Rows from block 4, named by matrix and row number. Each number is 200 + 40 x the weight over the matrix's rms, rounded and kept within 0 to 999. All counts start at 0.
# conv: width-5 conv, stride 2 (model.blocks.4.conv.weight, 368x288x5), inputs 272-287, a 5 kernel for each
conv.237,165,191,230,222,212,213,224,171,172,157,189,177,172,157,156,178,202,169,211,215,237,236,200,213,278,213,214,243,240,175,200,187,197,253,228,209,209,160,166,157,246,271,273,230,255,95,74,96,122,132,221,215,230,248,274,182,228,255,216,240,185,200,209,189,185,347,300,263,212,171,208,221,220,218,216,165,205,133,154,158
conv.238,229,240,271,273,286,182,202,186,184,229,173,175,135,188,215,149,148,155,215,223,156,134,149,196,253,175,154,179,206,255,175,172,175,185,157,195,193,210,159,176,229,180,150,187,202,140,130,159,159,160,200,220,217,237,293,200,201,171,215,197,240,214,243,205,234,193,188,198,265,237,155,130,171,166,168,207,227,212,161,127
conv.239,229,271,221,223,230,175,193,117,148,173,165,205,211,232,278,189,168,201,151,214,215,232,182,196,221,223,228,258,283,294,153,194,200,220,215,107,167,196,202,216,197,213,197,235,283,188,143,168,153,176,236,241,200,184,230,264,242,188,254,270,203,192,197,178,191,196,247,191,241,261,218,232,195,205,234,185,228,205,180,272
conv.240,152,195,183,206,209,226,206,236,192,194,187,163,181,214,209,292,242,220,225,202,159,172,149,122,130,149,161,200,204,200,203,151,170,209,222,269,271,280,230,143,220,203,181,233,238,256,291,264,269,252,253,217,191,172,162,189,264,261,259,259,191,189,204,171,173,145,142,131,125,110,218,230,254,225,274,242,201,157,124,78
conv.241,270,277,245,232,225,247,254,217,242,271,231,212,198,200,205,162,124,199,217,195,277,269,304,298,250,97,97,161,234,246,217,175,191,203,210,198,184,145,201,243,264,249,180,201,211,225,231,221,224,235,156,175,247,297,237,316,308,216,136,129,183,198,201,201,210,216,225,231,243,241,141,167,201,206,211,181,160,170,204,154
conv.242,160,158,193,158,142,161,143,137,99,117,163,195,170,196,189,198,151,122,192,251,203,193,187,167,132,265,219,185,164,190,151,194,203,262,241,215,248,226,193,157,203,263,277,171,124,163,181,192,197,205,56,75,122,255,267,156,182,245,228,241,184,215,208,222,227,160,169,137,177,206,204,195,192,187,179,242,167,167,127,176
conv.243,155,184,179,212,256,169,168,232,246,267,172,209,207,201,199,149,229,260,246,275,181,160,121,134,164,256,193,250,234,210,195,252,223,222,223,197,186,152,166,162,209,213,181,190,185,217,168,158,214,200,171,230,207,190,186,215,187,178,194,212,218,206,192,209,190,126,109,168,175,213,207,157,170,181,167,142,141,169,188,162
conv.244,244,254,232,263,235,206,225,248,267,253,181,190,222,204,201,196,176,217,189,229,196,196,175,170,131,177,196,162,181,190,245,234,215,219,291,129,188,268,281,300,177,226,258,296,227,142,181,190,130,142,220,207,209,185,169,178,216,197,184,223,210,213,225,207,207,216,174,180,150,202,202,205,201,161,133,234,179,138,96,108
conv.245,212,221,262,296,319,249,286,206,171,163,184,169,134,210,190,227,209,170,204,211,197,236,228,203,219,178,151,138,157,169,230,242,269,322,341,201,232,195,173,145,215,160,155,178,182,218,192,143,170,154,185,171,177,200,105,220,247,274,229,206,182,190,195,191,182,260,250,238,239,173,202,225,209,189,171,196,211,216,191,179
conv.246,198,199,183,195,185,249,220,235,234,251,179,195,199,199,208,186,216,207,234,299,164,151,212,206,186,237,212,242,166,136,168,159,176,128,107,158,182,197,181,151,209,212,267,227,212,228,197,139,153,160,166,185,194,231,285,127,134,171,179,217,203,225,181,207,181,204,211,200,180,251,191,186,212,186,175,246,214,187,205,220
conv.247,270,296,233,226,232,230,189,164,122,143,179,202,211,203,190,302,291,298,272,291,209,203,178,169,134,187,173,139,168,184,189,203,212,193,179,264,230,205,186,215,195,161,203,170,176,82,86,142,177,211,145,187,199,223,232,189,193,237,208,159,202,191,195,184,208,181,171,194,179,184,189,180,187,226,187,272,322,298,240,214
conv.248,210,202,222,234,241,197,159,221,240,240,182,219,196,193,193,231,217,195,177,200,213,178,192,186,200,191,192,214,227,224,196,215,250,184,186,167,153,174,206,170,255,251,188,197,216,139,162,144,168,189,234,214,159,210,229,184,205,210,204,219,184,205,212,211,217,249,252,171,188,200,204,187,156,183,169,183,181,158,198,226
conv.249,174,154,195,201,212,174,176,189,171,193,181,184,188,165,138,197,232,208,212,229,207,189,182,196,219,168,175,172,178,155,224,207,185,208,250,167,122,192,210,201,159,205,162,192,220,229,269,238,195,153,229,201,163,205,251,204,207,224,206,232,186,214,173,194,198,259,246,206,205,248,169,173,174,193,204,280,204,205,244,245
conv.250,245,221,235,217,196,225,181,172,170,209,292,283,240,266,233,114,158,198,157,176,201,196,181,187,157,254,235,261,287,247,229,230,188,202,198,306,234,198,204,199,214,209,225,254,247,162,137,160,168,207,99,111,125,119,156,183,257,242,248,232,197,208,212,207,217,166,190,195,184,218,186,183,242,219,201,174,212,230,234,216
conv.251,189,151,171,217,232,237,227,193,187,195,183,173,171,220,270,196,234,191,221,236,228,246,179,157,158,180,183,142,147,98,164,190,168,240,226,220,230,162,171,219,190,165,148,148,181,174,171,153,154,157,202,195,234,260,291,268,244,209,214,180,217,192,189,195,195,190,172,189,145,103,206,192,238,225,202,133,112,130,167,170
conv.252,163,138,153,157,153,211,237,252,230,230,215,202,175,183,203,188,197,201,206,158,209,207,176,150,133,226,223,224,190,131,149,144,196,175,164,246,252,191,175,197,168,183,198,176,205,179,216,253,242,217,205,233,177,178,168,213,210,213,255,245,198,199,198,221,205,206,158,222,217,170,195,192,207,204,189,194,204,197,214,229
conv.253,192,169,210,238,233,205,153,167,165,211,183,175,205,150,93,191,234,182,203,205,146,130,125,116,114,238,250,250,204,199,258,224,220,279,300,198,243,251,221,215,110,120,168,143,87,186,179,197,186,184,163,179,247,230,168,198,169,216,195,152,190,191,174,202,170,212,192,164,161,142,122,142,165,159,148,181,146,158,135,106
conv.254,184,200,199,200,170,159,177,197,208,224,133,162,155,173,146,179,166,179,180,219,233,238,260,230,238,219,228,242,166,172,214,246,244,270,293,150,175,194,218,234,226,224,226,229,175,163,165,117,130,121,161,218,233,252,310,237,180,212,230,193,186,203,195,193,185,186,183,274,214,196,177,168,195,197,175,174,176,178,164,139
conv.255,181,210,169,204,218,269,262,238,234,136,304,282,262,229,230,274,270,217,225,203,212,160,157,141,135,247,247,239,242,214,230,217,192,159,194,232,175,200,168,178,172,148,173,159,187,175,156,204,221,234,188,192,186,216,227,250,209,212,115,89,220,194,239,213,222,205,235,157,180,205,156,175,193,188,170,178,137,93,37,0
conv.256,177,226,234,270,253,266,265,256,266,280,174,190,225,276,286,304,259,218,188,200,170,181,174,194,200,150,170,186,191,165,220,209,224,224,205,221,224,199,227,229,245,266,228,202,174,159,175,199,242,232,328,298,238,250,265,233,214,230,252,248,175,171,183,193,213,209,230,194,198,146,176,204,177,170,170,210,225,245,201,212
conv.257,213,171,209,148,127,171,189,229,261,253,198,190,185,213,192,228,175,137,176,210,167,157,186,204,220,219,239,230,231,205,169,204,172,197,225,186,190,199,224,261,207,239,240,221,229,218,232,231,220,201,192,161,166,179,222,242,258,196,188,151,166,183,183,179,184,246,181,124,143,148,180,215,249,234,216,153,174,193,165,158
conv.258,211,228,216,211,187,184,179,187,209,210,238,204,158,151,111,136,177,182,153,209,249,262,166,214,217,254,229,221,170,166,258,276,257,248,247,229,217,207,202,244,211,227,271,271,215,214,213,169,154,110,224,178,193,179,209,213,234,208,196,220,209,207,204,184,168,247,188,196,176,185,214,178,192,148,186,179,142,137,157,175
conv.259,258,263,241,219,201,219,222,251,241,272,105,125,89,126,126,168,173,155,159,152,237,231,195,154,167,194,218,220,239,270,154,176,179,209,160,212,205,172,207,195,195,192,289,248,251,185,227,219,198,195,182,170,166,254,299,181,192,243,233,172,208,212,205,220,206,200,179,155,186,168,199,203,198,161,129,205,173,130,147,172
conv.260,187,195,203,204,172,196,199,199,172,187,203,219,201,205,224,208,206,207,223,242,183,199,199,201,213,167,193,203,218,207,220,224,227,193,205,198,227,216,196,186,216,214,175,200,202,195,191,190,211,195,186,183,206,206,202,207,193,219,230,205,207,187,201,201,200,202,205,199,202,237,190,207,216,210,201,218,175,193,194,227
conv.261,224,230,211,216,179,193,155,91,155,179,164,181,170,197,194,141,184,153,188,154,283,323,232,235,236,211,203,183,202,171,166,143,159,182,214,248,239,219,210,205,195,213,172,146,156,197,171,142,139,141,175,200,170,125,110,221,178,178,206,193,187,216,204,175,185,205,206,207,181,160,165,176,167,170,170,197,155,138,124,167
conv.262,234,195,220,201,173,251,223,213,222,183,232,244,228,228,229,183,147,232,223,225,290,260,192,211,199,278,259,272,192,131,156,115,54,73,92,232,237,284,267,285,215,240,247,219,235,239,203,210,181,156,143,170,141,171,219,259,250,206,196,241,217,189,214,205,202,166,169,110,148,172,161,165,190,200,219,184,247,253,241,270
conv.263,175,194,154,183,181,251,285,291,270,231,244,265,261,262,314,144,125,113,134,180,211,216,207,201,203,151,161,198,225,237,127,167,197,214,198,167,180,205,187,184,169,155,155,101,89,170,188,173,178,211,210,199,174,197,191,247,227,204,222,206,220,217,196,221,218,182,145,162,119,63,175,171,185,202,180,209,205,225,218,199
conv.264,195,177,165,170,165,143,183,180,177,193,153,171,162,128,158,235,263,213,173,159,174,172,118,164,218,185,226,182,213,260,260,220,186,147,101,214,193,164,198,191,195,178,149,112,68,242,209,211,212,236,197,243,199,216,189,213,213,205,214,189,204,190,212,193,193,220,264,172,159,182,152,164,192,180,201,151,256,259,295,298
conv.265,140,170,186,175,197,163,181,191,174,161,159,154,171,205,281,223,208,191,161,126,223,259,223,241,283,251,237,219,264,313,163,157,191,211,204,181,213,176,202,184,181,200,166,139,153,280,215,169,106,145,174,126,159,193,243,115,166,158,135,118,204,214,207,193,194,226,154,176,150,160,238,204,205,229,191,211,222,129,99,133
conv.266,256,212,167,119,126,144,117,193,223,200,227,197,223,207,207,131,136,179,164,140,216,183,182,171,176,210,169,167,142,108,161,170,192,236,242,266,215,199,175,179,158,153,193,266,248,139,152,167,135,146,293,261,194,208,208,167,181,235,271,258,217,216,233,222,202,293,285,302,276,272,232,218,225,215,220,284,291,235,236,251
conv.267,223,222,166,174,143,219,186,143,152,148,242,246,167,196,231,205,237,175,183,166,264,273,259,160,135,146,166,207,276,294,227,179,213,192,267,246,223,207,161,111,262,250,234,215,224,185,137,190,181,207,173,156,161,194,217,232,221,260,227,179,181,218,201,198,194,206,236,251,242,220,284,231,250,268,244,243,179,174,153,192
conv.268,186,217,210,210,207,233,219,217,214,212,215,237,215,243,223,227,208,198,163,89,220,208,221,200,186,227,219,202,206,244,254,213,233,252,216,82,95,190,183,183,275,257,250,244,207,308,290,199,181,186,316,284,242,196,195,237,253,239,231,231,209,199,195,191,185,203,189,172,200,188,219,237,269,250,225,154,184,176,203,216
conv.269,185,208,226,192,198,221,175,205,205,200,177,164,140,129,179,170,167,115,158,205,177,182,205,203,173,172,152,133,111,108,166,167,185,222,252,206,225,289,246,154,138,159,177,153,179,173,185,164,162,167,203,241,173,192,232,259,194,193,183,153,200,183,190,209,198,179,160,228,222,203,277,267,245,189,161,268,234,176,182,207
conv.270,193,203,158,195,218,293,263,236,269,295,215,244,249,243,247,99,137,193,175,125,162,194,178,165,171,169,199,203,200,203,269,196,183,196,184,165,205,243,262,252,235,211,200,228,217,176,181,163,172,171,192,169,164,190,191,147,176,166,165,143,207,185,184,209,216,174,195,213,232,224,198,198,229,238,246,237,305,205,169,160
conv.271,236,253,241,276,246,180,186,182,203,223,210,187,229,220,214,239,252,260,213,229,214,182,158,150,188,215,203,198,201,205,330,285,295,273,304,148,124,165,180,211,251,251,247,217,228,212,217,228,243,213,179,148,105,197,243,177,234,186,206,205,199,213,182,192,221,193,235,281,254,229,208,190,169,165,149,241,262,164,203,229
conv.272,140,141,130,142,138,141,130,178,195,255,184,214,157,172,200,207,182,140,139,161,168,245,274,281,212,119,148,190,219,197,155,206,265,278,287,202,198,184,175,158,200,202,249,294,276,190,168,158,151,190,207,244,181,214,245,211,192,174,172,176,210,184,190,212,189,247,235,218,220,246,204,195,165,173,197,218,220,206,181,150
conv.273,189,200,196,180,204,189,237,178,176,196,175,202,251,247,266,167,166,150,167,185,185,214,201,226,175,206,182,139,181,172,195,218,214,270,210,201,222,228,243,196,172,191,220,251,254,214,189,145,131,150,243,183,165,159,173,194,202,188,185,237,186,200,187,209,197,206,155,191,211,188,201,202,197,171,192,243,232,227,145,172
conv.274,272,185,166,143,147,182,204,255,209,180,144,131,139,169,214,156,178,171,227,239,208,209,170,186,234,123,150,177,156,146,229,185,180,147,102,225,210,234,218,172,224,186,258,263,248,171,195,189,178,158,210,198,175,181,207,191,200,212,135,146,216,218,197,197,206,188,153,194,198,216,200,177,163,222,217,163,142,181,156,193
conv.275,190,179,157,167,206,156,178,185,184,200,162,181,191,202,223,286,275,237,216,226,250,229,236,230,175,203,225,251,235,249,237,230,230,263,255,242,191,203,155,163,199,217,213,187,201,258,206,206,170,167,287,281,248,205,240,148,175,196,154,156,188,211,209,195,217,263,289,231,225,231,205,195,192,173,206,278,253,214,195,231
conv.276,253,209,197,188,257,247,206,209,169,181,185,189,141,153,200,129,164,167,194,190,213,170,177,163,238,165,183,210,232,231,172,211,257,328,377,252,219,179,131,181,163,179,199,205,234,140,152,165,222,232,146,138,180,177,240,294,288,288,213,140,214,196,198,204,217,173,175,96,175,199,198,207,233,222,264,149,232,208,244,277
conv.277,186,194,237,262,244,210,213,191,153,182,143,154,160,108,148,178,131,137,161,100,257,248,199,173,128,192,139,143,180,190,215,201,209,202,167,267,296,277,198,153,191,196,140,179,208,248,241,225,219,254,221,209,245,183,147,117,119,190,192,192,196,194,208,203,188,218,219,198,183,177,246,217,200,183,166,228,200,253,217,196
conv.278,206,188,188,204,207,175,199,182,150,102,149,140,118,158,192,233,247,235,279,219,237,258,218,210,209,249,264,294,258,215,147,171,177,160,144,252,276,297,276,228,190,204,178,180,172,143,124,191,176,155,184,205,184,156,169,113,105,131,142,134,202,202,219,196,209,221,188,135,110,104,198,228,236,224,186,235,250,220,291,256
conv.279,196,224,212,248,247,196,234,274,260,269,228,201,155,186,200,288,225,220,228,175,141,164,151,197,177,151,157,167,210,211,251,220,246,231,230,228,225,185,180,206,210,207,179,186,208,194,190,196,153,172,235,202,193,191,175,202,177,156,177,162,221,200,196,205,199,213,200,174,193,166,209,215,181,175,199,194,214,212,252,262
conv.280,198,216,206,201,174,199,178,220,196,175,200,182,183,194,202,191,188,204,217,192,197,208,169,175,181,229,194,154,157,141,261,265,257,207,198,217,194,180,211,223,195,178,214,213,215,220,253,230,229,215,297,251,229,217,234,219,208,192,192,191,200,222,215,214,212,209,204,229,215,208,190,198,211,220,226,160,213,186,214,205
conv.281,202,223,224,236,256,195,172,162,191,202,184,218,219,242,278,252,263,258,239,275,201,198,143,144,145,185,187,236,243,194,159,168,181,177,161,194,210,236,241,284,235,234,302,272,240,220,245,216,221,194,208,206,184,163,212,179,189,209,221,244,203,203,185,191,206,176,190,229,206,253,204,255,265,247,183,139,130,189,226,250
conv.282,228,203,181,171,181,184,196,194,189,190,229,247,148,144,132,242,258,258,233,214,220,242,217,206,223,206,202,181,178,219,237,267,275,272,190,233,254,220,228,204,265,235,162,135,87,203,197,194,181,209,254,274,224,254,167,217,217,178,212,229,205,201,193,189,170,230,205,176,184,165,205,199,198,197,204,203,201,165,202,225
conv.283,259,226,216,204,222,185,229,225,215,192,153,156,164,155,186,262,223,226,271,269,165,203,177,182,201,283,249,241,201,155,194,197,204,182,229,134,170,171,184,204,216,199,215,195,186,184,192,185,236,209,188,211,188,182,196,244,204,151,161,176,181,199,205,207,214,250,223,200,211,207,261,258,239,237,227,234,256,216,250,169
conv.284,217,218,177,135,112,167,185,231,234,172,259,228,249,263,268,328,266,233,214,145,110,93,87,132,141,128,137,190,240,295,183,234,254,250,254,116,138,132,120,127,217,233,202,202,203,199,213,213,225,236,163,205,165,153,173,191,199,239,204,186,209,217,188,216,185,231,194,265,244,210,248,233,208,215,212,154,141,215,226,263
conv.285,213,226,210,223,219,305,257,281,279,243,181,179,208,201,185,261,278,212,212,222,161,163,198,183,124,134,146,180,191,186,311,280,213,122,113,134,168,179,200,237,252,208,186,217,188,218,204,163,199,197,162,140,107,163,223,183,197,219,206,190,179,198,196,195,187,240,275,315,276,282,150,199,193,219,215,193,184,251,290,239
conv.286,138,164,155,172,159,240,234,196,195,226,240,243,194,168,170,263,298,299,294,219,210,232,223,213,195,200,166,193,212,185,221,209,177,190,211,201,195,185,183,179,195,183,188,179,188,215,189,182,153,180,203,214,166,212,125,189,158,188,158,141,205,181,175,176,204,301,279,223,212,201,192,219,205,181,176,112,213,239,261,210
conv.287,252,239,221,189,187,176,213,244,207,133,246,245,192,228,250,259,228,203,181,210,226,220,206,158,151,163,183,202,232,220,175,222,299,296,279,142,154,194,167,158,248,286,287,261,259,127,117,172,153,154,128,92,93,74,78,199,201,181,189,205,204,228,207,201,203,181,217,143,173,212,217,227,227,167,175,186,171,266,253,226
conv.288,236,221,194,208,213,195,233,204,222,163,279,265,204,158,152,156,227,290,245,199,260,255,249,221,230,188,223,182,211,251,228,231,220,200,169,171,193,184,171,144,238,192,191,209,223,177,163,163,191,170,183,215,211,278,241,171,175,215,245,258,202,201,170,189,195,280,263,222,186,162,258,245,212,228,251,208,243,193,181,155
conv.289,204,227,216,217,233,185,204,186,190,210,112,110,198,225,249,330,171,187,150,145,199,167,201,190,197,136,131,139,164,148,211,203,212,245,218,265,214,226,242,202,173,222,179,219,190,180,157,151,175,222,333,295,259,209,144,141,187,185,160,142,201,173,185,196,205,257,223,200,206,198,234,233,228,245,238,181,240,360,335,322
conv.290,158,181,178,163,104,247,199,165,191,195,200,204,196,211,213,251,248,269,269,237,208,179,236,198,186,234,211,210,155,189,195,160,125,176,160,238,243,207,188,175,255,216,206,206,181,305,309,323,315,247,176,138,199,267,282,179,238,283,275,280,213,219,207,226,240,195,178,91,124,169,155,179,199,140,172,170,207,207,200,223
conv.291,176,223,225,225,186,252,247,232,227,194,163,171,155,146,181,182,142,216,199,172,277,265,221,169,196,239,212,193,230,286,202,197,158,188,206,262,268,219,293,308,257,252,220,211,230,292,253,163,186,221,186,222,256,232,221,179,192,199,146,195,195,207,223,214,200,215,231,218,183,203,195,186,192,205,161,170,198,215,179,183
conv.292,188,204,233,236,192,158,193,183,195,206,175,201,172,218,179,224,210,173,207,197,195,193,180,220,170,214,202,181,148,128,210,209,159,96,80,182,199,183,172,151,199,180,186,187,223,216,181,214,192,176,170,178,178,211,176,147,102,143,184,218,221,194,204,195,197,205,199,206,216,186,216,207,217,197,207,175,208,244,249,243
conv.293,193,206,178,166,125,188,193,188,164,194,208,249,202,211,176,194,200,215,224,278,208,190,185,194,215,188,207,173,191,173,180,185,167,141,150,254,247,285,297,260,220,279,254,223,196,242,222,237,191,183,250,212,228,227,264,167,158,137,124,137,228,224,201,202,195,213,232,192,260,248,258,220,230,211,206,243,249,256,249,274
conv.294,194,151,145,162,115,166,110,138,112,53,180,176,216,190,217,138,153,126,116,132,172,204,242,241,225,208,138,229,174,114,186,167,162,154,166,192,194,257,262,254,273,261,301,277,234,241,230,161,170,196,89,93,63,108,137,188,145,147,187,243,204,227,207,190,210,167,166,228,156,128,187,200,211,261,253,195,193,196,255,269
conv.295,155,188,198,160,158,233,216,222,184,176,223,208,227,253,217,108,145,156,170,195,200,217,185,197,192,227,165,171,170,138,241,229,213,211,207,219,174,228,228,197,213,203,228,178,158,164,207,242,250,233,140,167,211,217,243,207,172,135,114,131,211,196,207,201,210,221,206,153,130,162,225,215,232,222,210,175,180,164,148,131
conv.296,220,231,240,229,214,225,216,216,223,215,188,182,231,231,193,149,159,186,195,187,178,182,196,177,203,182,165,210,204,178,271,242,223,206,190,250,263,228,237,215,186,208,171,179,216,234,216,181,216,237,219,238,219,198,222,144,156,220,251,260,187,202,184,201,186,204,194,249,211,175,208,241,190,200,223,245,265,229,218,161
conv.297,203,188,214,217,163,229,234,190,161,134,110,126,154,182,201,182,179,183,229,256,132,180,216,210,148,199,216,200,214,268,298,254,220,202,219,167,224,243,257,203,253,218,186,184,168,190,236,192,198,207,226,167,162,144,180,220,233,209,183,135,195,194,183,206,202,182,192,168,181,207,235,255,271,243,230,182,207,192,193,187
conv.298,148,195,249,266,308,205,180,182,206,242,235,227,183,150,184,132,107,129,136,126,239,235,249,202,201,197,199,207,226,225,188,169,195,211,224,238,248,213,242,298,206,175,223,239,274,201,211,171,127,153,206,172,157,164,200,176,176,223,256,256,197,205,210,199,197,277,247,183,146,143,256,262,238,216,188,233,236,286,280,266
conv.299,206,226,221,210,217,225,222,203,168,145,144,205,265,289,292,164,201,262,218,210,101,118,153,147,144,244,243,248,339,328,165,175,160,168,160,176,161,138,143,166,168,156,216,269,221,214,216,221,196,212,200,238,166,211,246,159,175,218,208,270,185,191,208,190,209,165,182,217,223,207,211,220,190,164,173,139,189,179,163,217
conv.300,150,169,229,263,219,178,156,187,204,194,267,284,270,167,144,256,243,172,149,147,120,143,237,265,263,260,211,193,175,208,194,263,236,226,250,183,181,263,248,233,148,181,209,228,203,179,135,94,125,142,225,176,185,139,79,57,111,141,170,256,196,205,184,187,188,209,216,171,146,188,175,173,151,138,155,219,202,230,210,162
conv.301,210,235,237,213,224,204,189,208,251,268,204,228,187,189,182,139,171,187,187,181,160,180,184,216,200,165,137,260,256,312,167,191,219,215,215,197,207,229,248,214,165,168,182,172,171,161,210,217,180,179,256,239,202,186,101,181,169,179,201,218,181,178,205,216,200,250,236,172,192,192,234,233,262,239,233,87,128,232,229,237
conv.302,151,174,194,197,199,169,208,217,231,227,160,181,150,184,156,272,259,251,204,143,256,215,200,194,177,128,160,240,253,229,269,221,192,175,158,232,202,166,193,209,200,248,220,270,272,154,195,223,240,273,275,238,245,291,288,140,148,134,169,164,189,209,196,193,193,304,292,268,240,175,167,181,190,218,226,145,162,188,209,225
conv.303,259,288,211,203,196,229,231,213,192,197,149,191,193,210,208,209,205,194,220,227,232,217,195,180,158,129,199,163,211,236,161,179,181,203,210,307,289,221,207,190,114,129,203,218,211,207,256,223,178,155,250,218,214,232,253,220,230,207,203,202,203,191,196,213,209,217,152,181,174,183,194,216,200,213,219,96,169,153,130,169
conv.304,199,187,204,159,174,195,203,182,182,200,183,200,190,189,172,256,204,261,259,225,178,217,134,106,102,149,183,178,182,215,252,250,216,253,308,163,217,270,303,324,218,247,254,254,261,223,221,211,200,220,188,174,151,159,147,218,153,194,187,226,228,221,214,229,215,247,194,286,285,235,189,188,223,198,196,99,101,151,191,194
conv.305,193,187,189,186,170,250,232,221,263,228,177,185,180,163,156,143,177,241,286,267,168,185,189,201,172,201,166,178,189,228,256,253,259,251,233,179,169,192,165,126,140,140,141,186,193,263,251,243,219,184,203,190,175,188,224,217,225,209,222,198,199,204,208,239,221,199,180,138,222,298,187,202,207,196,206,290,242,234,209,179
conv.306,150,157,177,185,195,170,170,146,184,188,205,235,255,287,300,259,221,185,172,191,313,294,274,242,191,200,201,218,180,183,101,161,146,184,163,267,273,259,239,236,164,187,213,219,217,159,166,177,175,188,249,214,176,186,111,241,251,207,241,210,216,227,221,199,218,258,206,230,211,193,113,139,136,138,113,107,208,262,283,138
conv.307,261,263,260,245,245,264,237,235,182,167,131,137,183,192,197,174,285,304,345,360,240,218,327,334,262,239,252,208,201,154,209,191,226,208,165,195,185,178,174,149,204,204,236,185,158,175,179,265,248,255,212,250,242,247,250,191,173,182,164,155,233,203,219,219,212,225,244,232,307,285,148,189,181,218,187,185,221,164,166,199
conv.308,275,289,267,249,177,241,228,243,219,240,148,185,219,217,198,199,197,186,178,156,205,183,181,175,184,149,167,165,162,128,187,225,221,242,200,174,170,164,164,214,212,190,186,132,108,205,202,158,165,164,132,175,147,158,140,241,257,180,157,159,183,201,231,217,180,228,255,303,278,168,201,214,156,177,205,217,246,178,182,133
conv.309,192,171,190,194,194,92,96,107,158,144,197,193,201,190,148,202,216,168,181,200,153,206,229,270,206,222,252,272,253,202,185,184,211,233,244,167,140,165,157,142,165,185,238,216,198,214,185,197,224,212,242,239,210,219,208,157,201,199,217,121,205,195,180,202,194,273,227,196,209,222,214,208,208,229,215,258,288,274,236,152
conv.310,178,172,147,151,142,187,228,218,236,271,168,188,180,167,119,248,260,221,275,318,197,210,204,183,191,227,194,250,230,193,148,168,190,211,192,230,209,217,236,278,211,195,191,179,231,191,201,202,201,178,210,198,199,237,243,255,211,212,175,178,196,205,192,180,170,223,165,186,173,185,257,225,228,235,255,157,167,240,224,198
conv.311,172,170,174,184,180,271,285,248,215,204,138,179,201,183,206,137,162,155,208,231,189,211,217,183,184,234,211,215,210,225,178,199,183,215,189,195,210,182,195,201,224,222,222,169,172,157,197,193,185,208,162,180,156,168,178,204,211,216,213,192,216,213,204,180,185,234,222,191,203,228,196,180,190,170,173,201,218,172,206,176
conv.312,270,246,232,170,194,211,238,214,233,274,177,223,234,235,198,174,176,253,221,232,205,200,172,168,193,217,236,208,230,222,88,181,168,216,168,168,183,169,175,173,206,195,238,265,261,216,234,195,185,192,51,59,189,201,235,268,213,236,251,238,178,191,182,181,181,192,148,187,166,168,178,179,204,150,140,109,143,217,237,286
conv.313,191,208,206,176,191,215,235,209,175,172,260,275,237,213,216,227,213,227,192,190,168,193,233,197,129,151,151,161,135,157,286,278,261,227,209,237,278,212,215,223,238,242,248,206,163,176,197,167,174,185,272,252,207,180,109,156,200,212,272,261,222,201,205,203,214,215,188,187,179,209,222,222,214,214,175,198,210,299,296,250
conv.314,189,154,205,231,251,202,195,215,211,193,186,189,160,151,161,131,128,136,164,242,185,204,155,166,158,150,182,212,197,190,172,152,168,175,188,155,202,163,198,218,192,174,173,192,200,106,105,77,139,185,121,134,156,180,206,216,199,224,233,240,221,217,222,228,237,192,147,257,229,200,230,248,179,196,229,251,272,232,207,176
conv.315,266,281,244,239,200,145,131,97,180,153,175,171,163,181,235,257,304,213,187,164,154,165,163,181,187,182,205,195,208,199,168,202,182,168,158,136,162,171,164,91,155,136,88,124,146,225,206,204,192,234,224,188,234,285,337,126,196,237,248,204,223,201,204,185,205,193,127,207,185,168,176,210,180,174,233,200,209,190,177,97
conv.316,213,210,156,173,217,254,225,191,165,153,288,238,199,170,195,234,183,204,269,347,186,222,196,177,129,252,251,158,147,70,197,175,198,220,211,283,194,192,206,172,208,223,260,264,250,227,215,232,213,211,205,231,240,217,240,245,209,242,232,254,181,210,192,195,197,211,212,184,189,220,148,169,191,224,223,129,213,256,238,232
conv.317,223,257,232,192,168,174,167,137,172,182,212,200,195,203,185,197,188,131,192,237,173,180,217,285,307,231,204,229,240,272,265,286,210,167,181,145,149,219,190,231,237,243,248,214,204,240,234,178,186,129,193,160,183,227,265,183,171,227,236,239,219,194,219,192,218,253,226,238,214,224,240,231,267,223,245,150,163,207,223,288
conv.318,158,170,196,233,225,232,222,198,218,225,169,148,201,223,239,186,178,167,171,171,189,136,175,138,206,287,191,183,176,191,181,206,258,250,270,267,219,273,189,144,206,239,246,231,240,329,249,254,219,208,174,173,191,198,232,185,142,174,182,187,162,190,164,190,184,163,157,226,199,234,197,177,206,248,267,111,100,110,182,228
conv.319,191,227,222,260,228,175,200,213,230,195,186,159,227,218,222,196,204,222,223,191,183,157,188,177,160,118,140,216,195,187,234,258,260,244,238,213,179,209,184,168,169,163,166,98,87,136,125,189,136,168,168,159,197,230,208,195,258,261,276,246,190,207,208,215,196,181,171,205,209,153,182,218,194,236,218,204,176,228,243,188
conv.320,202,187,128,156,149,170,203,175,175,220,307,303,285,250,229,264,276,274,279,286,225,229,240,243,233,159,199,249,256,242,321,250,213,166,125,115,185,194,230,265,164,137,139,119,77,142,110,78,56,113,231,276,207,172,117,161,150,162,190,232,197,203,198,196,217,236,202,266,254,251,145,117,138,133,149,156,170,140,160,216
conv.321,249,236,230,249,251,150,150,174,179,142,200,203,216,233,195,123,143,194,179,223,124,168,175,183,168,215,212,196,202,167,229,246,218,193,194,87,169,183,247,258,233,208,189,213,228,128,150,155,207,205,207,191,195,168,182,154,166,201,238,304,182,208,203,203,207,229,222,226,229,235,230,189,197,190,216,114,155,181,216,229
conv.322,139,164,205,212,205,203,155,170,189,143,162,179,211,192,230,97,192,228,214,207,136,138,162,192,251,274,273,308,297,281,179,192,150,134,135,181,196,226,218,223,155,146,186,180,184,211,220,196,242,267,183,205,174,173,230,216,223,242,243,238,202,201,174,196,187,256,246,216,188,187,216,224,251,265,233,221,249,207,212,132